A small image VQ-VAE, trained from scratch.
Training: muon at rate 0.0052, 22600 steps, batches of 96.
Data: trained on aerial photos of the United States (SatlasPretrain), 10.7 epochs.
Rows from block 1 of the decoder, named by matrix and row number. Rows with one number belong to one channel. Each number is 128 + 24 x the weight over its row's rms, rounded and kept within 0 to 255. All counts start at 0. After the name is the row's rms in percent of the matrix's.
# convs0: first 3x3 conv (decoder.mid.1.convs.0.weight, 256x256x3x3), inputs 36-47, a 3x3 kernel for each
# convs1: second 3x3 conv (decoder.mid.1.convs.1.weight, 256x256x3x3, transposed), outputs 36-47, a 3x3 kernel for each
convs0.50 091 [160 166 123 127 109 139 134 137 171 158 156 148 153 113 140 153 158 109 149 126 127 101 152 130 155 156 130 166 140 125 129 132 156 177 194 191 149 212  89 135 146 112 100 164 118 118 150 133 108 136 171 178 138 135 145 112  81 132 157  94 140 153 104 126  96 137 101  79 126 132 184  85 100 158 132 105  97 151 133 112 106  91 131 136 135 157 120 143 132 151 144 148 129 133 147 135 109 125 129 172 182 170 109 122 109 189 148 178]
convs0.51 103 [106 115 135 110 128 146 103 117 118  86 138 131 115 214  90 127 130 140 134 101 122 113 115 116 131 146 127 109 184 153 120 173 134 134 177 152 144  83 143  88 113 137 134 132 140 103  90 103 132 104 145 161 113 140 123 107 109 107  95 128 107 115 142 114 112 172 118  95 131 151 155 103  80  76 106  60   8  79  63  48  85 108  89 112  82  94 137 109 100  85 128 107 123 119 139 139 128 123 126 118 134 129 121  68  85 105  78  94]
convs0.52 092 [162 130 152 113 131 156 125 126 119 132 155 118 121 150  94  91 194  99 144 134 129 139  83 144 165 185 148 105 142 143 160 175 167 121 124  64  96 130 124  90 162  93 114  40  99  74  94 119 133 127 114  81 118 115  99 129 117 105 138 107  89 113 125  92 101 106 169 124  95  97 126  95 100  97  89 103 109  83  65 102  65 159 127 106 175  98 156 122 156 114 147 134 126 132 139 129 124 129 103  78 168  91 113 106 118 143  96  97]
convs0.53 106 [132 132 147 115 124 154  84  98 148 121 126 122 175 140 131 155 129 136 156 129 120 141 104 135 120 192 152 104  92 148 124 101 149 145 122 149 155 144 157 141 143 135 115 110  94  89 100 190 144 135 163 131 110 127 133 137 147 117 133 134 124 116 170 145 118 114 146 109 121 115 118 133 166 153  95 112  60  28 146 124  61 197 165 130 145 147 110 135 175 115 120 107 108 156 161 114 106 138 130 172 137  82 180 133  30 165 165  62]
convs0.54 097 [119 172 166  75 123 152 128 191 218 104 153 108 134 155 156 126 157 142 120 183 121 114 164 106 152 111 108 184 148 149 156 122 154 134 121 116 119 149 130  76 130 177  94 133 111 105 134 173 124 157 123  95 102 111 106 123  95 127 152 149 100 138 166 113  86 116 137 112  91 117 224 165 114  96 150 151 135 126 108 122  63 156 149 129 143 133 104 170 131  90 145 127 139 130 138 129 127 126 120 108  84  81 156 149  64 106  54 116]
convs0.55 095 [124 144  98 141 161 133 136 150 121 105 118 180 152 160 147 101  73 118 125 123 124  88  83 153 146 136 113 150 129 148 176 156 126 113  98 134 152 157 131 150  94  97 100 118  60 138  69 132 174 158  89 116  97 142 130 152 112 117 151 117 162 125 129 147 132 148 123 123 149 137  87 121 111 113 106 200 135 164 130  95  97 137 111 124 114 125 164 134 159 102 144 156 133 150 127 118 123 135 141 136 123 107 156 110 104  85  95  95]
convs0.56 092 [141 111 120  92 104 172 132 116 106 131 145 174 169 132 117 133 130 150 147 138  91 115 128 129 102 102 103 126 102 170 136 116 171 105  97 150 114  71 116 111  81 113 186 221 158 152 127 108 135 118 146 141  80 103 135 124 125 129 100 138 144 132 100 125 146 116 100 135 147  65 107 128 127  63 153  65  92 144  83 133 133 134 120 127 147 134 131 112  99  86 129 124 123 145 153 140 122 136  98 146 132 114 145 131  91  86 121 147]
convs0.57 088 [137 129 159 158 160 138 159 150 165 198 140  98 165 187 136 141 139 121 137 154 140 124 122  99 103 125 119 107 115 132 158 187  90 116 149 143 146 145 146 133 184 165  80 157 154 109 185 156 131 123 162 127 150 161 139 113 121 180 193  97 136 170 118  83 117 160 126 124  59  84 148 159 118 127 113 111 207 120  95 194 159 148 158 160 124  92 140 148 147 132 143 141 157 143 141 133 122 148 144  95 125 139 100 146 136 116 137  99]
convs0.58 095 [158 139 119 121 102 113 151 158 157 159 145 157 112 126 134 133 112 146  99  97 131 181 196 152 129 120 109 140 111 111  99 157 154 180 167 181 167 145 161 119 120 118 139 143 152 140 192 160 134 128  89  94 122 132 139 135 158 137 100 151 130 100 145 151 126  93 174 112 117 135 133 156 105 116 137 121 169 104 114 101 124 115 149 136  98 149  58 146 124 150 137 148 110 112 115 128 134 129 139 145 142 134 162 133 170 106 138 152]
convs0.59 092 [130 144 148 151 145 124 166 139 137 129 121 149 106  91 132 143 125 141 138 124 121 143 150 151 109 126 109 147 132 156 147 136 142 187 181 117  96 102 106 134 137 124 162  98 121 116  96 158 124 133 119 106  59 123 110 119 100 139 114 122 144 129 141 143  85 147 145 150 160 103 109  89 115 139 100 156 125 102 148 125 134 125 139  89 132 147 134 129 122 171 111 140 113 147 140 167 145 128 133 135 105 108 113 101 110 127 114 136]
convs0.60 105 [143 100 141 125  45  78 136 120 121 112 131 124  91 241 150 107 104 134 137  97 137 117  13 127 102 105 120 159 161 104 164  97 121 140 141 110 130 106 113 134 110 130 129 141 150 138  99 137 144 118 141 128 109 140 150  95 155 129  79 141 122 118 125  99  94 139 129  51 112 132 112 112 129 102 122 119  25 119 135 115 143 100 101 108 109  96 112  90  95  85 144 136 112 125 134 117 133 145 124 121  98 108 127  10  95 119 137 115]
convs0.61 097 [137 153 112 134 163 124 130  99  91 178  99  87 156 199  95 140  87  90 131  94 121 113  87  81 128 136  70 138 158 104 136 123 127  82 109 123 106 118 126 102 138 128 118 164 111 104  95 109 129 134 137 215 175  88 143 116 109 125 149 107 127 128  78 128 107 122 150 136 135 109 137 142 147 159 129  89  65  97 159 137 135 134 140 159 137  98 122 131 153 146 117 113 120 119 126 132 122 107 132  90 129  91 162 151 143 116 115 125]
convs0.62 103 [ 94 118 136 126 188 148 103 176 124 154 158 140 118 171 138 143 142 150 111 145 128 150 157 143 122 153 127 157 110 125 149 117 117 120 131 146 126 121 113 153 106 121 176 171 143 188  91  96 169 111 128 146 125 112 119 144 146 131 158 146 116 194 156 117 139  93 114 117 108  96 100  81 172 132 116 131 146 107 178 126 194  91 185 158 127 139 142 114 191 122 110 133 137 120 131 141 125 140 143 103 162 141 119 135 124  89 133 147]
convs0.63 105 [123 112 134 153 124  98 109 109 119 119 144 131  93 137 139 144 162 140 147 148 161  92 145 150 113 117 129 184 122 146 168 126 127 169 169 154 103 137 136 131 123 128 147 141 130  76  89 138 126 151 125 108 114  80 128 173 142 179 142 161 178 168 152  83  74  77  57  38 113  78  32 106  70  94  96  68  53  77  81  99  86 138 118 156 113 118 136 118  99 132 128 133 133 126 121 132 131 117 135  79 140 123  94 105 114  76  53 155]
convs0.64 096 [113 109 119 123 109  62 116 120 150  89  85 117 117  66  64 124 138  77 107 141 123 122 108 100 104  90 106 115 166 143 125 141 102 126 138 136 109 133  68 121 161 113  63  99 113 135 100  94 130  72  97 119  95  95 124 117 167 124 134 157 121 124 168 121 142 152 143 120 113 139 146 102 124 109 113 131 136  62 124 149  80 111  96 115 120 118 121 107 117 134 114 112 122 141 112 113 129 132 117 111 157 132 128 150  93  90 175 118]
convs0.65 097 [134 119 119 151 121 160 142 160 122 112 123 151 149  85 125 165 150  91 134  79 116 133 124 125 124 141 125 152 134 199 128 166 164 151 135 110 165 177 111 130 131 158  85 127 134 162  95 143 117 133 167 125 131  97 112 112 126 136 141 153 147 126 124  91  91 113 164  61  75 117 145 122 107 124 125 110 183 120 120  98  68  96 120 101  83 103 119 108  72 100 145 104 146 146 137 137 128 126 160 113  49  91  61 127  41  94  85  82]
convs0.66 093 [105 125 105 121  88 113 127 128 129  82 123  95 123 156 138 139 118 127 125 149 128 104 114 136 131 101 114 136 163 126 138 138 126 142 142 126 128 110 133 118 139  99 108  85 152 129  92 117 124 149 124 128 123  84  95 169 137 135 148 146 150 133 122 127 187 105  97 155  98 112 112  91 130  78  92 169  82  84 115 155 104 120 137 134 142 139 135 128 153 167 138 140 136 144 119 130 144 124 131  99 154 110 138 120 128 152 138 159]
convs0.67 095 [ 98 122 180  90 138 152 128 137 149 185 153 136  87 133 164 117 142 143 112 112 111 145 124 109 112  97 128 133 105 116 121 127 155 119 153 149 143  87 153 136 136 118 151 105 131  81 162 131  60  63 154 187 148 114 115  98  89 128 124 108  76 111 136 101  94  89 174 128 169 114 138 113 139 135 125 237 173  63  92 147 140 124 129 115  84 120  99  98 125 149 119 110 124 110 119 114 131 134 125 131 115  80 135 115  65 108 117 146]
convs0.68 098 [125 129 135  98  86  79 149 133  90  97  98 111 122 117 162 114  94 140 132 125 131 123 145 145 128 136 161 117 143 112 137 155 104 122  95 117 123  97 138 146  93 103 107 112  66  91 107 131  89 128 162  52  94 114 151  96 131 165 133  70  95 131 133 122 149 154 111 129 146 120  98 136 120 107 119 160 147  70 124 144 169  98 108  85 113 148  96 133 108 127 116 119 118 101 123 124 129 120 141 122 104 122 112 104  87 169 151 130]
convs0.69 094 [150 154 120 152 147 123 106  96 114 150 113 172  94 183 140 124  83 133  97 169 116 169  99 113  90 120 102 100 149 144 135 118 149 165 156 122 124 104 187 128 167 118 129  60 121 134 132 121 185 162 131 128 139 145 153 111 138  99 129 134  96 134 123 171 162 114  64  90 140 103 126 130 106 122  85 201 148 167 129 137 135 153 109 134 129 138 166 123  88 108 126 128 139 143 147 136 127 117 119 120 129 108  70 106  99  73 137  66]
convs0.70 079 [113 104  98 144 125 110 139  94 118 172 109 138 120 150 167 115 139 128 129 149 123 130 120 141 103 115 131 156 107  86 141 126 108 161 142 136  68 139 112 117 127 130  92 136 108  98  65 127 130 140 165 123  87 118 125 141 106  96 136 123 113 104 131 108 120  96 148 157 149  85 156 140 134 129 149 132 137 113 124 150 162  93 118 183 134 148 117 136 165 110 130 147 150 159 143 153 118 131 122  99  81 127  80  77  98 103 121 140]
convs0.71 098 [132 187 138 122 175 161 111 183 148 173 128 154 147 111 149 101 134 124 114 147 119  90 134 159 127 165 108 100 139 131 150 124  98 163 135 142  77 147  79 139 114  93  80  95 144  53 168 113 171 158 143 131 103 157 116 192 128 111 178 129 111 126 133 118  98 123 193  87 159 149 150 180  86 164  90 102 168  76 126 109 144  85 116 100 131 111 126 135 156 111 116 118 131 142 154 131 117 121 110 129  99 115  72 129 144  77 114 136]
convs0.72 092 [162 137  84 116 149 132 125 135 139 128 111  88 151  88 159 114 109 165  81 109 146  90  95 116  98 118 148 111 133 118 121 128 146 164 162 118  64  95 162 142  99 142 141  92 123 106 142 180 114 124 140 141 115 129 120 145 113 122  61 122 131  74 172 114 121 131 154 143 159 123 131  90 142 138 171 170 153 146 108 166 106 119  99 143 120  88 123 108  88 108 102 119 126 114 129 139 132  84 129 139 178 100 106 117 116 145 187 113]
convs0.73 094 [134 132 137 122 126 141 112 104 146 148  73 110  91 111 103 161 158  95 146 153 173 174 139 152 130 118  95 144 149 156 132 174 125 172 128 118 130 124 140  75 139 108 139 127 117 130 129 132 141 165  72 110 134  46 111 130 129 139 115  91 143 107 132 105 162 153 100  73 118 114 109 109  61 125 120  69  54  91  73  82 167 125  89 133 112 114 155 112 141 150 124 119 135 143 158 148 142 138 152 113 121 103 102 113 114 121 130 140]
convs0.74 095 [123 109 150 127 134 107 116 119 117 133 173 135 106 109  93 118 177 132 170 138 149 192 139 144 148 123 135 102 125 139 123 132 136 117 142  96 135 173  81 133  98 119 145 105 157  99 157 182 119 109 120  97 139 133 152 122 117 152 115 134 135 122 121 131  75 106  64  82 116  85 140 154  77  73  47 142  88 127 154  94 114 147 201 126  83 132 102 147 138 152 113 131 132 111 139 110 125 144 131  76 104 128 169 128 119 104 118  78]
convs0.75 092 [131 128 126 163 102 113 140  89 129  89 160 172 175 105 185 102 144 125 153 111 104  97 132 121 182  84 137 100 151 107 104 122  82 185 134 154 100 139 106 138  79  64 129 149 121 133 165 158  98 110 103 126 137 163 134 122 107 113 123 126 135 143 146 104 103 161 115 164 157 114 122 152 172 115 129 162 202 108 116 164  97 170 109 128 142 119 133 129  90 115 172 156 130 102 138 146 119 114 133 148 166 123  89 117 160 115 123  91]
convs0.76 085 [133 122 129 149 157 110 127 112 129 114 181 143 131 162 112 129 171 134 161 122 153 146 118 146 127 133 142 137 141  99 113 131 143 130 165 135  77  70 106 123 145 129 162 133 135 121  75 169 146 125 110 118  81 135 138 123 116 174 143 125 131 166 112 135  99 147 144  87 166 142 124 139  92 161 130 137 213 136 143 144 101 104 157 116 133 103 146 138 142 140 131 179 164 107 144 146 125 167 137 125 117 132 100 112 109 119  96 144]
convs0.77 088 [107 139 161 146 160 120 105 135  92 121  70 109 103 160  87 168 135 154 150 113 164 138 115 115 115 136  95 138 105 118 162 135  99 208 134 120  42 122  58 119 110  81  99 117 132  81 147 155  79 182 122 166 139 127 153 148 139 111 140 124 151 139 130  95 126 135 135 126  79 123 106 103 119 102 159 197 101  97 140 158 156 132 120 120 129 124 125 125  97 105 109 142 103 149 128 121 133 120 119 101 144 149  82  68 121 131 111 168]
convs0.78 097 [115  80 127 103 128 126 118 135  99 107 123 137 170  65 176 123 145 129 112 139 134 130 122 135  99 144 132 123 140 111  89 108 139 124 119 146 157 188 102 100 138 150 103  99 117 110 128 144  91 138 135 101  87 119 161 127 133 148 129 162 115 130 114  88 148  86 103  76 127 120 120 128 119 148 153  76  59  79 133 137 114  94  75 111 101 110 107 113 134 142 129 151 127 136 120 105 124 133 114 153 149 100 125 230 125 156 133 132]
convs0.79 080 [109 114 135 121 148 145 101 107 103 105 106 134 111 160 141 119 171 102  91 109 129 106 141 140  89 149 102 135 160 150 145 162 160 153 117 126  85  94 133 160 121 139 143  93 136 101 130 133 150 115 102 117 103  83 121 110 128 119 154 130 121 129 112 114 134 161 127 160 186 153 108 139 143 172 149 168 109 170 128 173 143 106 114 139  90 118 103 118 139  92 131 135 136 140 128 109 111 138 105 103  33 119 181 111 139 123 137 122]
convs0.80 102 [123  94 112 142 124 135 127 135 152 134 138 114  90 125  93 160 121 166 115 130 104 146 107 100 162 101  97 130  76 147 108 127 142 100 125 170 132  96  82 189 148 126 120 137  88 148 158  69 123 115 119 123 141  99  89  89 124 108  88 143 120 125 148 182 181 144 161 138 162 145 202 157  87  55 115  34  68 124  78  98 116  95 118 128 124 100 123 110 106 119 150 127 152 146 137 119 135 122 113 116 143 119  86 132 144  69  94 105]
convs0.82 095 [114 145 133 124 136 135 117 140 134 103 118 109 164  93 136 152 154 142 142 120  88 143 177 123 133 166 112 122  90 107 122  50  87 112 166 156 105 124 146  57  91 135  89 141 140 154  72 132  91 163 103  63 139 154 134 122 114 109  74 120 147 111  88 173 102 115 146 171  62 127 146 112  88  99 108 124  87 175 132 139 117 145 113 133 100 117 112 115 107  90 142 130 138 108 142 117 123 112 118 144  90 133 118 129 121 128  86 106]
convs1.50 091 [ 76 129 147 131 100 112 131 132 125  92  74 112 153 162 144 112 127  82 145 131 129  71 110 149 114  74 149 101 103 114 108 126 128 101 149 127 136 132  76 119 103  63  91 117  83 136 100 109 139 111 115 158 187 117 134 111 148 133 120 136 122 118  81 136 108 115 115 138 118 144 155 136 161 140 112 150 167 157 127 162 150 140 141 134 121 111 120 127 101 137 156 122 103 115 113 116 137 144  92 148 101  86 145 132 145  96  80 100]
convs1.51 126 [128 129 141 136 153 157 130 153 161 164  98 115 126 116 147 124 144 122 157 139 172 175 119 104 136 132 160  90 138  92 115  92 118 172 166 143 129 140 110 130 162 141 151 130 119  92 148 105 120 147 139 142 115 152 136 124 108 108 112  95 120 118 122 143 145 140 129 119 129 154 116 129 147 173 128 139 138 126 131 138 143 156 125 143 145 163 135 141 171 135 110 143 152 140  84 111 116  44 126 130 133  82 143 141  91 134 119 113]
convs1.52 080 [119 135 129 107  91  94  38 133  88 125 107 142 183 103 130 165 116 126 144 154 116 107 157 129 162 180 103 134  80 123 106  82 120 112  95 118 116 107 107 196  92 130 114  66  82 128 123 124 125  86 120 124 128 115 120 161 107 108 145 142 132 133 101 113 113 162 149 121 134  84 129 134 118 123 115 135 117 133 164 128 144 119 112 127 137 114 151 145 156 105 146 114  79 137 145 108 108 111 122 102 120 100 134 138 105 126 122  98]
convs1.53 125 [107 113 131 138 130 125 129 134 149 103 164 155 114 155 152 135 128 111 132 158 139 120 121 115 152 137 147 124 136 176 111 126 190 102 137 127 137  98 121 100  95 131  92 113 141 140 126 114 126 123 124 159 106 154 111 121 121 117 101 145 139 148 119 147 146 143 139 102 134 147 117 132 112 109 122 114 137  96 174 141 126 113 115 151 124 119 153 126 123 128 112 136 135 108 132 131 109 126 163 109  99 131 105 105 110  62  93 132]
convs1.54 093 [108 125 118 115 167 151 118 131 134  84 129 129  98 112  98 139 114  91 139 147 148 115 106 146  84 131 150 138 130  88 147 130 130 117 111 122 161 141 133 141 129 125 128 119 119 135 146 110 144 131 133  99 162 144 139 165  93 161 153 132 150 146 130 165 173 122 145 156 117 108 148 125  89 134 141 152 130 165 128 106 141 104 138  97  87 142 140  96 145 134 133 142 115 131 141 141 130 143 167 100 103 167 138 101 126 115  86 116]
convs1.55 086 [106 101 131 145 155 122 126 128 136 121 131 117 126  86 116 139 101 106 175 181 129 128 134 160 151 119 146 109 136 159 115 125 159 120 177 135 114 122 139 117 152 137 126 108  86 138 116 101 131 123 136 107 135 160 148 109 125 136 133 124 137 140 128 116 105 126 142 149 168 117 124 152 113 111 107 108 121 123 102  94 146 137 161 119 125 160 140 100 139 126  98 107  95 134  94 133 169 183  78 121 129 148 148 142 166 130 129 132]
convs1.56 084 [151 155 125 120 164 150 169 131 142 129 138 137 101 159 109 136 136 121 160 138 133 147  84  67 137 122 141 111 137 146 142 106 115 121 153 161 103 102  54 118  92 112 135 169 109 120 100 104 105 129 119 116 167 132 173 127 116 105 172 133  82  99 146  94 140 145 154 123 149 147 114 140 162 140 112 136 171 142 109 122 147 149 121 136  98 129 138 125 119 131 131 111 149 114 145 115 132 150 149 129 109 121 155 135 101 103  75  79]
convs1.57 100 [146 136 170 145 157 150 148 144 161  91 112  86 118  92 113 117 124 103 157  99 159 138 146 124 151 125 127 129 102 102 124 101 130 112 139 121 109 146 101  87 158 129  96 146 120  92 109  97  85 103 106 117 153 127 120 105 152 136 131 147 136 100 125 109 152 152 136 151 181 164 171 145 155 148  90  95 137 126 115 174 162 101 128 135 103 154 121 177 105  82 127 134 175 115 130 110 132 105 104 104 161 107  96 136 125  71 118 133]
convs1.58 091 [ 92 121 100 128 111  95 135 151 104 139 131 106 129 121 129  88 119 129 118 137 128 147 135 144 168 133 166 117 101 114 126 119 143 114 139 150  88  82 104 156 150 110  87 121 100 154 174 107 139  97  75 151 130 135 123 104  97 139 139 134 149 110 129 127 136 124 118 140 154 145 141 105 172 151 168 117 131 146 115 153 179 102  97 141 100  86 108 123 139 106 127 131 120 124 166 151 180 150 114 151 142 132 108 107 122  88 110 100]
convs1.59 084 [104 167 169 145 105 164 121  86 116 133 119 139 128 139 155 157 169 163  90 150 170 107 120 158  96 100 105 103 110 154 112  85 123 101 166 172  91 134 118 106 118 102 119 112 147 144 143 104 138 138 138  78 158  95 134 117 115  84  97 145 117 120 116 131 166 137 121 163 124 148 164 102 141 109 146 140 118 154 154 125 161 108 110  80 116 126  99 121 149 122 132 150 110 150 117  98 164 120 117 107 124 109 133 161 130 145 146 136]
convs1.60 119 [109 138 111 130 160 138 147 148 130  97 111 106 122  96  99 132  82 120 156 149 139 156 143 122 143 136 128 144 123  97 102 110 118 129 121 107 115  85  98 123  90 123 164 109 105 142 130 119 161 133 117  97 120  83 106 111 148 117  99 163 161 158 182 144 140 137 168 169 156 130 132 129 112  97 142 124 112 118 122 126 118 142 147 137 138 117 109 142 137 178  99 127 130 141  64 141 119 118  96 142 106 121 158 135 147 133 147 125]
convs1.61 080 [128 123 132 111 122 149 157 151 149 165 144 164 154 178 128 136 156 179 112 134 141 103 104 149 130 118 161 138 138 147 151 184 160 143 157 161 128 139 150 129 151 140 100 122 181 128  94  95 122 134 109 162 153 143 142 122  93 135 135 159 139  92 135  67 121 129 108 127 119 120 128 149 133  94 102  69 113 117 106 114 164  94 134 137 169 161 150 116  95 113 134 118 145 137  64 100 100 129 149 127 158 135 145 143 122 119 156 116]
convs1.62 119 [121 128 114  97 121 122 107 133 120 129 124 123 135 149 105 180 119  85 146 103 116 166 132 120 134  92 155 122 107 139 159 128 132 139 108 135 136 152 132 142 162 111 156 147 121 118  99 128 110 137 126 102 111 139 123 131 113 122 156 142 134 128 105 157 172 115 126 162 118 129 140  95 122 137 187 113 105 152 118 121 137  97  59 127 133  95 115 136 139 120  94 139 128 137 123 135 115 119 171 106 100 156 104 134 145 135 135 143]
convs1.63 140 [137 130 124 130 124 111 117 177 125 127 111 104 125 116 165  94 122 145 120 128 160 146 107 124 141 128 169  85 115 133 114 142 105 109 121 137  87  89  83 103 138 113 108  98 105 161 172 131 165 123 153 134 124 156 113 106 126 114 177 136 137 164 128 172 171 138 164 155 107 147 133 148 127 109 129 116 119 137 123 167 142 165 188 167 163 127 155 152 144 182 121 109  83 114  94  99 119  94  97 101 147 137 120 169 173 164 135 238]
convs1.64 100 [157 150 174 142 148 185 144 176 147 136 136 162 132 120 150 116 144 120 175 131 159 162 148 151 144 155 146 143 140 165  99 141 138  83 138 130 123 102 117 130 103 164 172 121 136  98 145 133 144 140 148 177 132 139 135 190 153 136 160 156 146 169 163 116 137 137 141 121 149 136 125 125  61 130 158 128 160 135 127 155 148 166 157 161 132 134 110 116 133 148 136 136 163  96 113 161  83 144 184 133 164 130 129 164 155 168 108  93]
convs1.65 125 [137 127 127  76 161 141  82 122 105 191  94 113  75  79 132 100  87  60 121 105 143  95 128 123 121 120 124 105 146 115 179 149 132  92 145 113  97 120 117  96 106 146 129 127 150 128 135 140  90 116 151 127 138 132 132 156 101 118 147 160 141 144 159  75 112 128 114 135  91 119 175 135 142 130 112 152 130 129 114 159 124 135  87 129 137 127 147 168  83 148 109 124 165 124 110 130 166 143 104 144 130 146 139 167 128 110 171 123]
convs1.66 112 [140 120 141 138 159 151 104  93 174 165 161 186 160 138 203 144 143 177 154 137 134 136  93 110 151 130 148 144 138 104 118  98 102 160 139 122 132 175 120 179 169 138 150 163 127 127 110 151 130  87 114 143 117  92 157 164 147 138 133 137 132  99 160  93 139 114  86 116 116 115  94 140 152 158 170 132 107  80 147 131 102 192 153 158 145 125 157 125 160 171 118 144 132 146 117 167 114 124 180 126 130 184 149 147 140 175 176 165]
convs1.67 100 [133 136 147 151 138 163 132 155 146  99 118 116 119 124 110 150 149 108 130 147 188 100  94  97 137 113 116 127  91 121 142 162 121 157 113 139 112 123 105 114 115 139 112 102 143 136 103 101  85 121 153 137 100 147 129 130 128 178 141 120 150 130 100 117 131 135  96 140 168 112 116 172 101 107 103 125  94 115 131 112 117 134 106 175 185 148 125 141 120 145 135 149 173 120 101 132 145 119  96 125 149 144 114 121  89 140 131 167]
convs1.68 113 [129 142 146 128  94 120 132 145 155  86 175 147 114 122 106  93 106 124 122 151 142 116 148 115 120 140 115 192 205 133 173 153 174 151 159 122 135 134 155 129 116 119 129 141 124  96 101 113 118 128 122 100 109 104 113 145 150 159 151 168 170 141 145  77 107 114  97  90 134 133 116 115 135 107 132 126 122 133 123 156 171 125 120  98 120 128 124 119 136 136 129 163 167 173 146 156 162 168 167 153 141 120 121 152 107 159 171 174]
convs1.69 075 [121 173 119  81 125 140 131  99 144 152 138 115 146 148 101 110 136 144 152 143 162 167 154 163 171 115 110 125 134 105 118 160 151 104 141 147 157 126 122 121  99  93  94 108 120 123 112 107  99 132  89 109 102 138 120 158 142 153 129 152 142 149 146 115 114 130 123 122 119 158 150 170 129 162 142 132 137  98  97 141 116 130 108 100 110 146 139 131 129  99 142  83 159 114 115 119 149 134  93 116 141 163 134  97 144 116 123 150]
convs1.70 039 [137 146 114 161 135 115 128 164 147 156 149  90 131 106 136  71 118  96 119 131  95 112 108  95 153 123 116 143 152 128 152 139  95 118 109 123 113 120 158 127  99 153 145 104 117 149  82 113 146 105 105 125 154 161  96  87 145 101 150 128 132  99 113  98 146  80  96 110 154 156 134 129 136 152 152 119 111 117 116 147 119 118 110 132  71  94 100  98 137 130 142 159 137 132 144 125 187 112 158 111 118 149 138 121 171 124 160 113]
convs1.71 121 [133 103 144 154 148 138 105  81 120 100  90 111 125 155 144 104 144 119 121 163 111 106 155 139 159 199 136  96 136 113 107 161 139 129 115 156  98 149 158 125 143 131  98 138 131 138 159  99 120 121  99 153 162  91 139 135 147 116 159 136  83 144 126 122 103 106 127 116 104 121  82 107 132 101 179 139 120 176 115 136 134 104  95 129 125 103 135 132 116 114 108 174  87  93 124 121 154 145 154 106 162 127 145 169 109 138 120  69]
convs1.72 064 [146 160 145 133 149 129 150 130 116 120 111 133 119 102 142 144 135 136 140 116 117  72 121 138 179 155 127 142 101 132 130 112 132 128 134 140 132 156 103 143 133 108 122  85 109 120 140 120 118 124 171  96 109 138 147 156 145 126 151 169 125 134 159 136 185 154 144 166  98  92 125 111 112 102 101 123 136 170 116 128 136 138 131 169 159 113 123 152 145 144 100 162 146 170 126 136 161 118  92 112 108 124 150 125 123 100 164 139]
convs1.73 077 [146 110 142 115  81 134 121  87 131 105 106 145 127 128 173  88 138 151 123  88 113 127 129 132 126 112 121 110 139 110 120 120 138 113 122 117 147 148 122 111 140 139 137 121 115 179  97 129 132 107  84 134 118 115 136 109  94 145 147 142 133 107 113 136 110 118 171 121 128 113 143 144 123 127 124 114 101 116 167 104 156 138 118 118 132 136 136 145 172 171 133 130 117 134 140  89 118 158 169 123  60 103 114  87 135 106  98  71]
convs1.74 092 [131 141 154  94 104  84 126 120 126 155 132 145 163 137  97 130 112 132 150 152 170 146 108  84 152 128 139 100 131 100 102 136  89 164 150  73 124 150 122 138 144 161 149 104 121 128 162 162 128 137 124 105 120 161 139 168 147 107 115 117 123 122 109 100  94 131 119 133 163 114 132 133 131 153 137 121 168 128 119 149  89 131 139 134 118 124  85 124 151 180 132 137 146 130 142 109 111 119 156 150 101 157 156 130 184 139  59 149]
convs1.75 074 [141 116 145 137 165  79 188 125 119  91 136 175 124 109  77 125 101  96  81  90 150 146 174 139 134 177 152 101 139 132 116 146 173 106 123 122 124 131 151 105 117 124  91 121 112  82 138 167 148 162 145  97 102 142  92 143 111 140 152 133 134 112 153 180 145 131 115 107 135 127 107 158 153 121 167 105 135 106 163  81 108 113  92 150 113 122 125 135 106 106 117 126 133 104 130 164 143  92  71 112 106 147 153 164 109 132 143 128]
convs1.76 061 [168 113 117 149 155 139 157 118 136 124  81 130  65  87  77  84 116 115  86 128 136 174 176 161 151 163 129 156 136 127 153  72 135 178 139  90  96 171 136  92 117 112 160 159 149 111 121  93 119  98 119 143 120 126  74 110 107 122 107 114 145 105 123 138 116 144  82 110 157  85 133 127  90  95  95 119 107 162 141  99 113 127 135 105 154 153 109 120 106 119 121 166 121 112 100  95 104  65  59 110 120 140 138 143 173 102 118 130]
convs1.77 062 [135 108 150 188 199  93 142 132 140 110 122 135 120 128  95 111 134 113 117 114 158 184 125 119 118 105 125 127 123 112 119 139 132 163 116 153 162 138 156 166 155 152 180  98  99 113 105 152 128 105 128 116 123 147 137 115 122 142 148 136 143 130 134 134 122 161 114 139 154 154 210 134 130 158 132 136 145  86 130 148  95 108 140 110 130 122 113 144 120  87 139 143 135  98  96 117 132 120 147 139 145 108 112  83 174 155 113 148]
convs1.78 088 [155 133 161 100 139 145  91 184 160 124 132 111 141 114 113  90  98  67 129 127 154  57 110 141 116 129 110 109 153 130 104  91 100 140 145 106 139 137 158 111 109 117 160  81 105 128 106 147 175 131 120  72 128 143 134 141 133  91 152 177 130 155 133 122 114 124  94 120 156 103 117 105 104 136 114 132 167 121 155 163 116 140 125 144 160 155  92 152 140 160 148 132 118 149 127 126 125 105 142 124 134 124  88  95 111 113 130 118]
convs1.79 048 [137 155 135 105  94 130  87 163 151 146 123 148 112 150 110 114 122 100 147 138 159 138 154 122 124 143 184 136 153 109 105  91 130 119 117 124 131 154 107 130 126 107 105 130 147  93 140 117 151 102  96 120 151  93 128 163 159 154 122 128 153 150 100 105 116 125 154  93 122 126 132 113  82 128 137 105 162 130  98 121 100 131 128 132 151 149 169 113 120  98 100 118 126 130  79 141 102 165 133 166  97 127 144 141 134  97 131 135]
convs1.80 104 [124  99 109 152 116 109 123  85 139 111 187 167 172 176 134 152 131 122 145 167  97 161 142  91 170 151 126 111  74 124  98 109 105  94  94 143 117 118 124  91 112 125 102  98 133  97  98  81 132 123  63  95 102 106  79 118 139 120 120 120 142 124 131 120 151 133 145 150 115 161  80 100 105 155 135 134  93 110 145 153 129 130  93 120 163 117 108 155 112 104 136 173 171 105 123 142  98 135 124 150 159 122 147 158 127 123 125 138]
convs1.82 073 [106 107 120 124  88 118 153 104 145 110 145 123  99 129 108 115 131 124 140 156 138 124 112 157 125 144 122 152 167 156 153 149 117 114 105 140 107 139 188 137 158 137 128 146 129 123 141 159 111 111 118 108 111 118 122 141 140  84  95 128 109  80 129 105 102 154 168 128 156 153 105 156 130 160 134 139 157  98 121  99 114 131 150 128 152 160 132 107 155  93 148 180 129 109 111 128 122 125 148 125 113 146 140  97 131 132  94 133]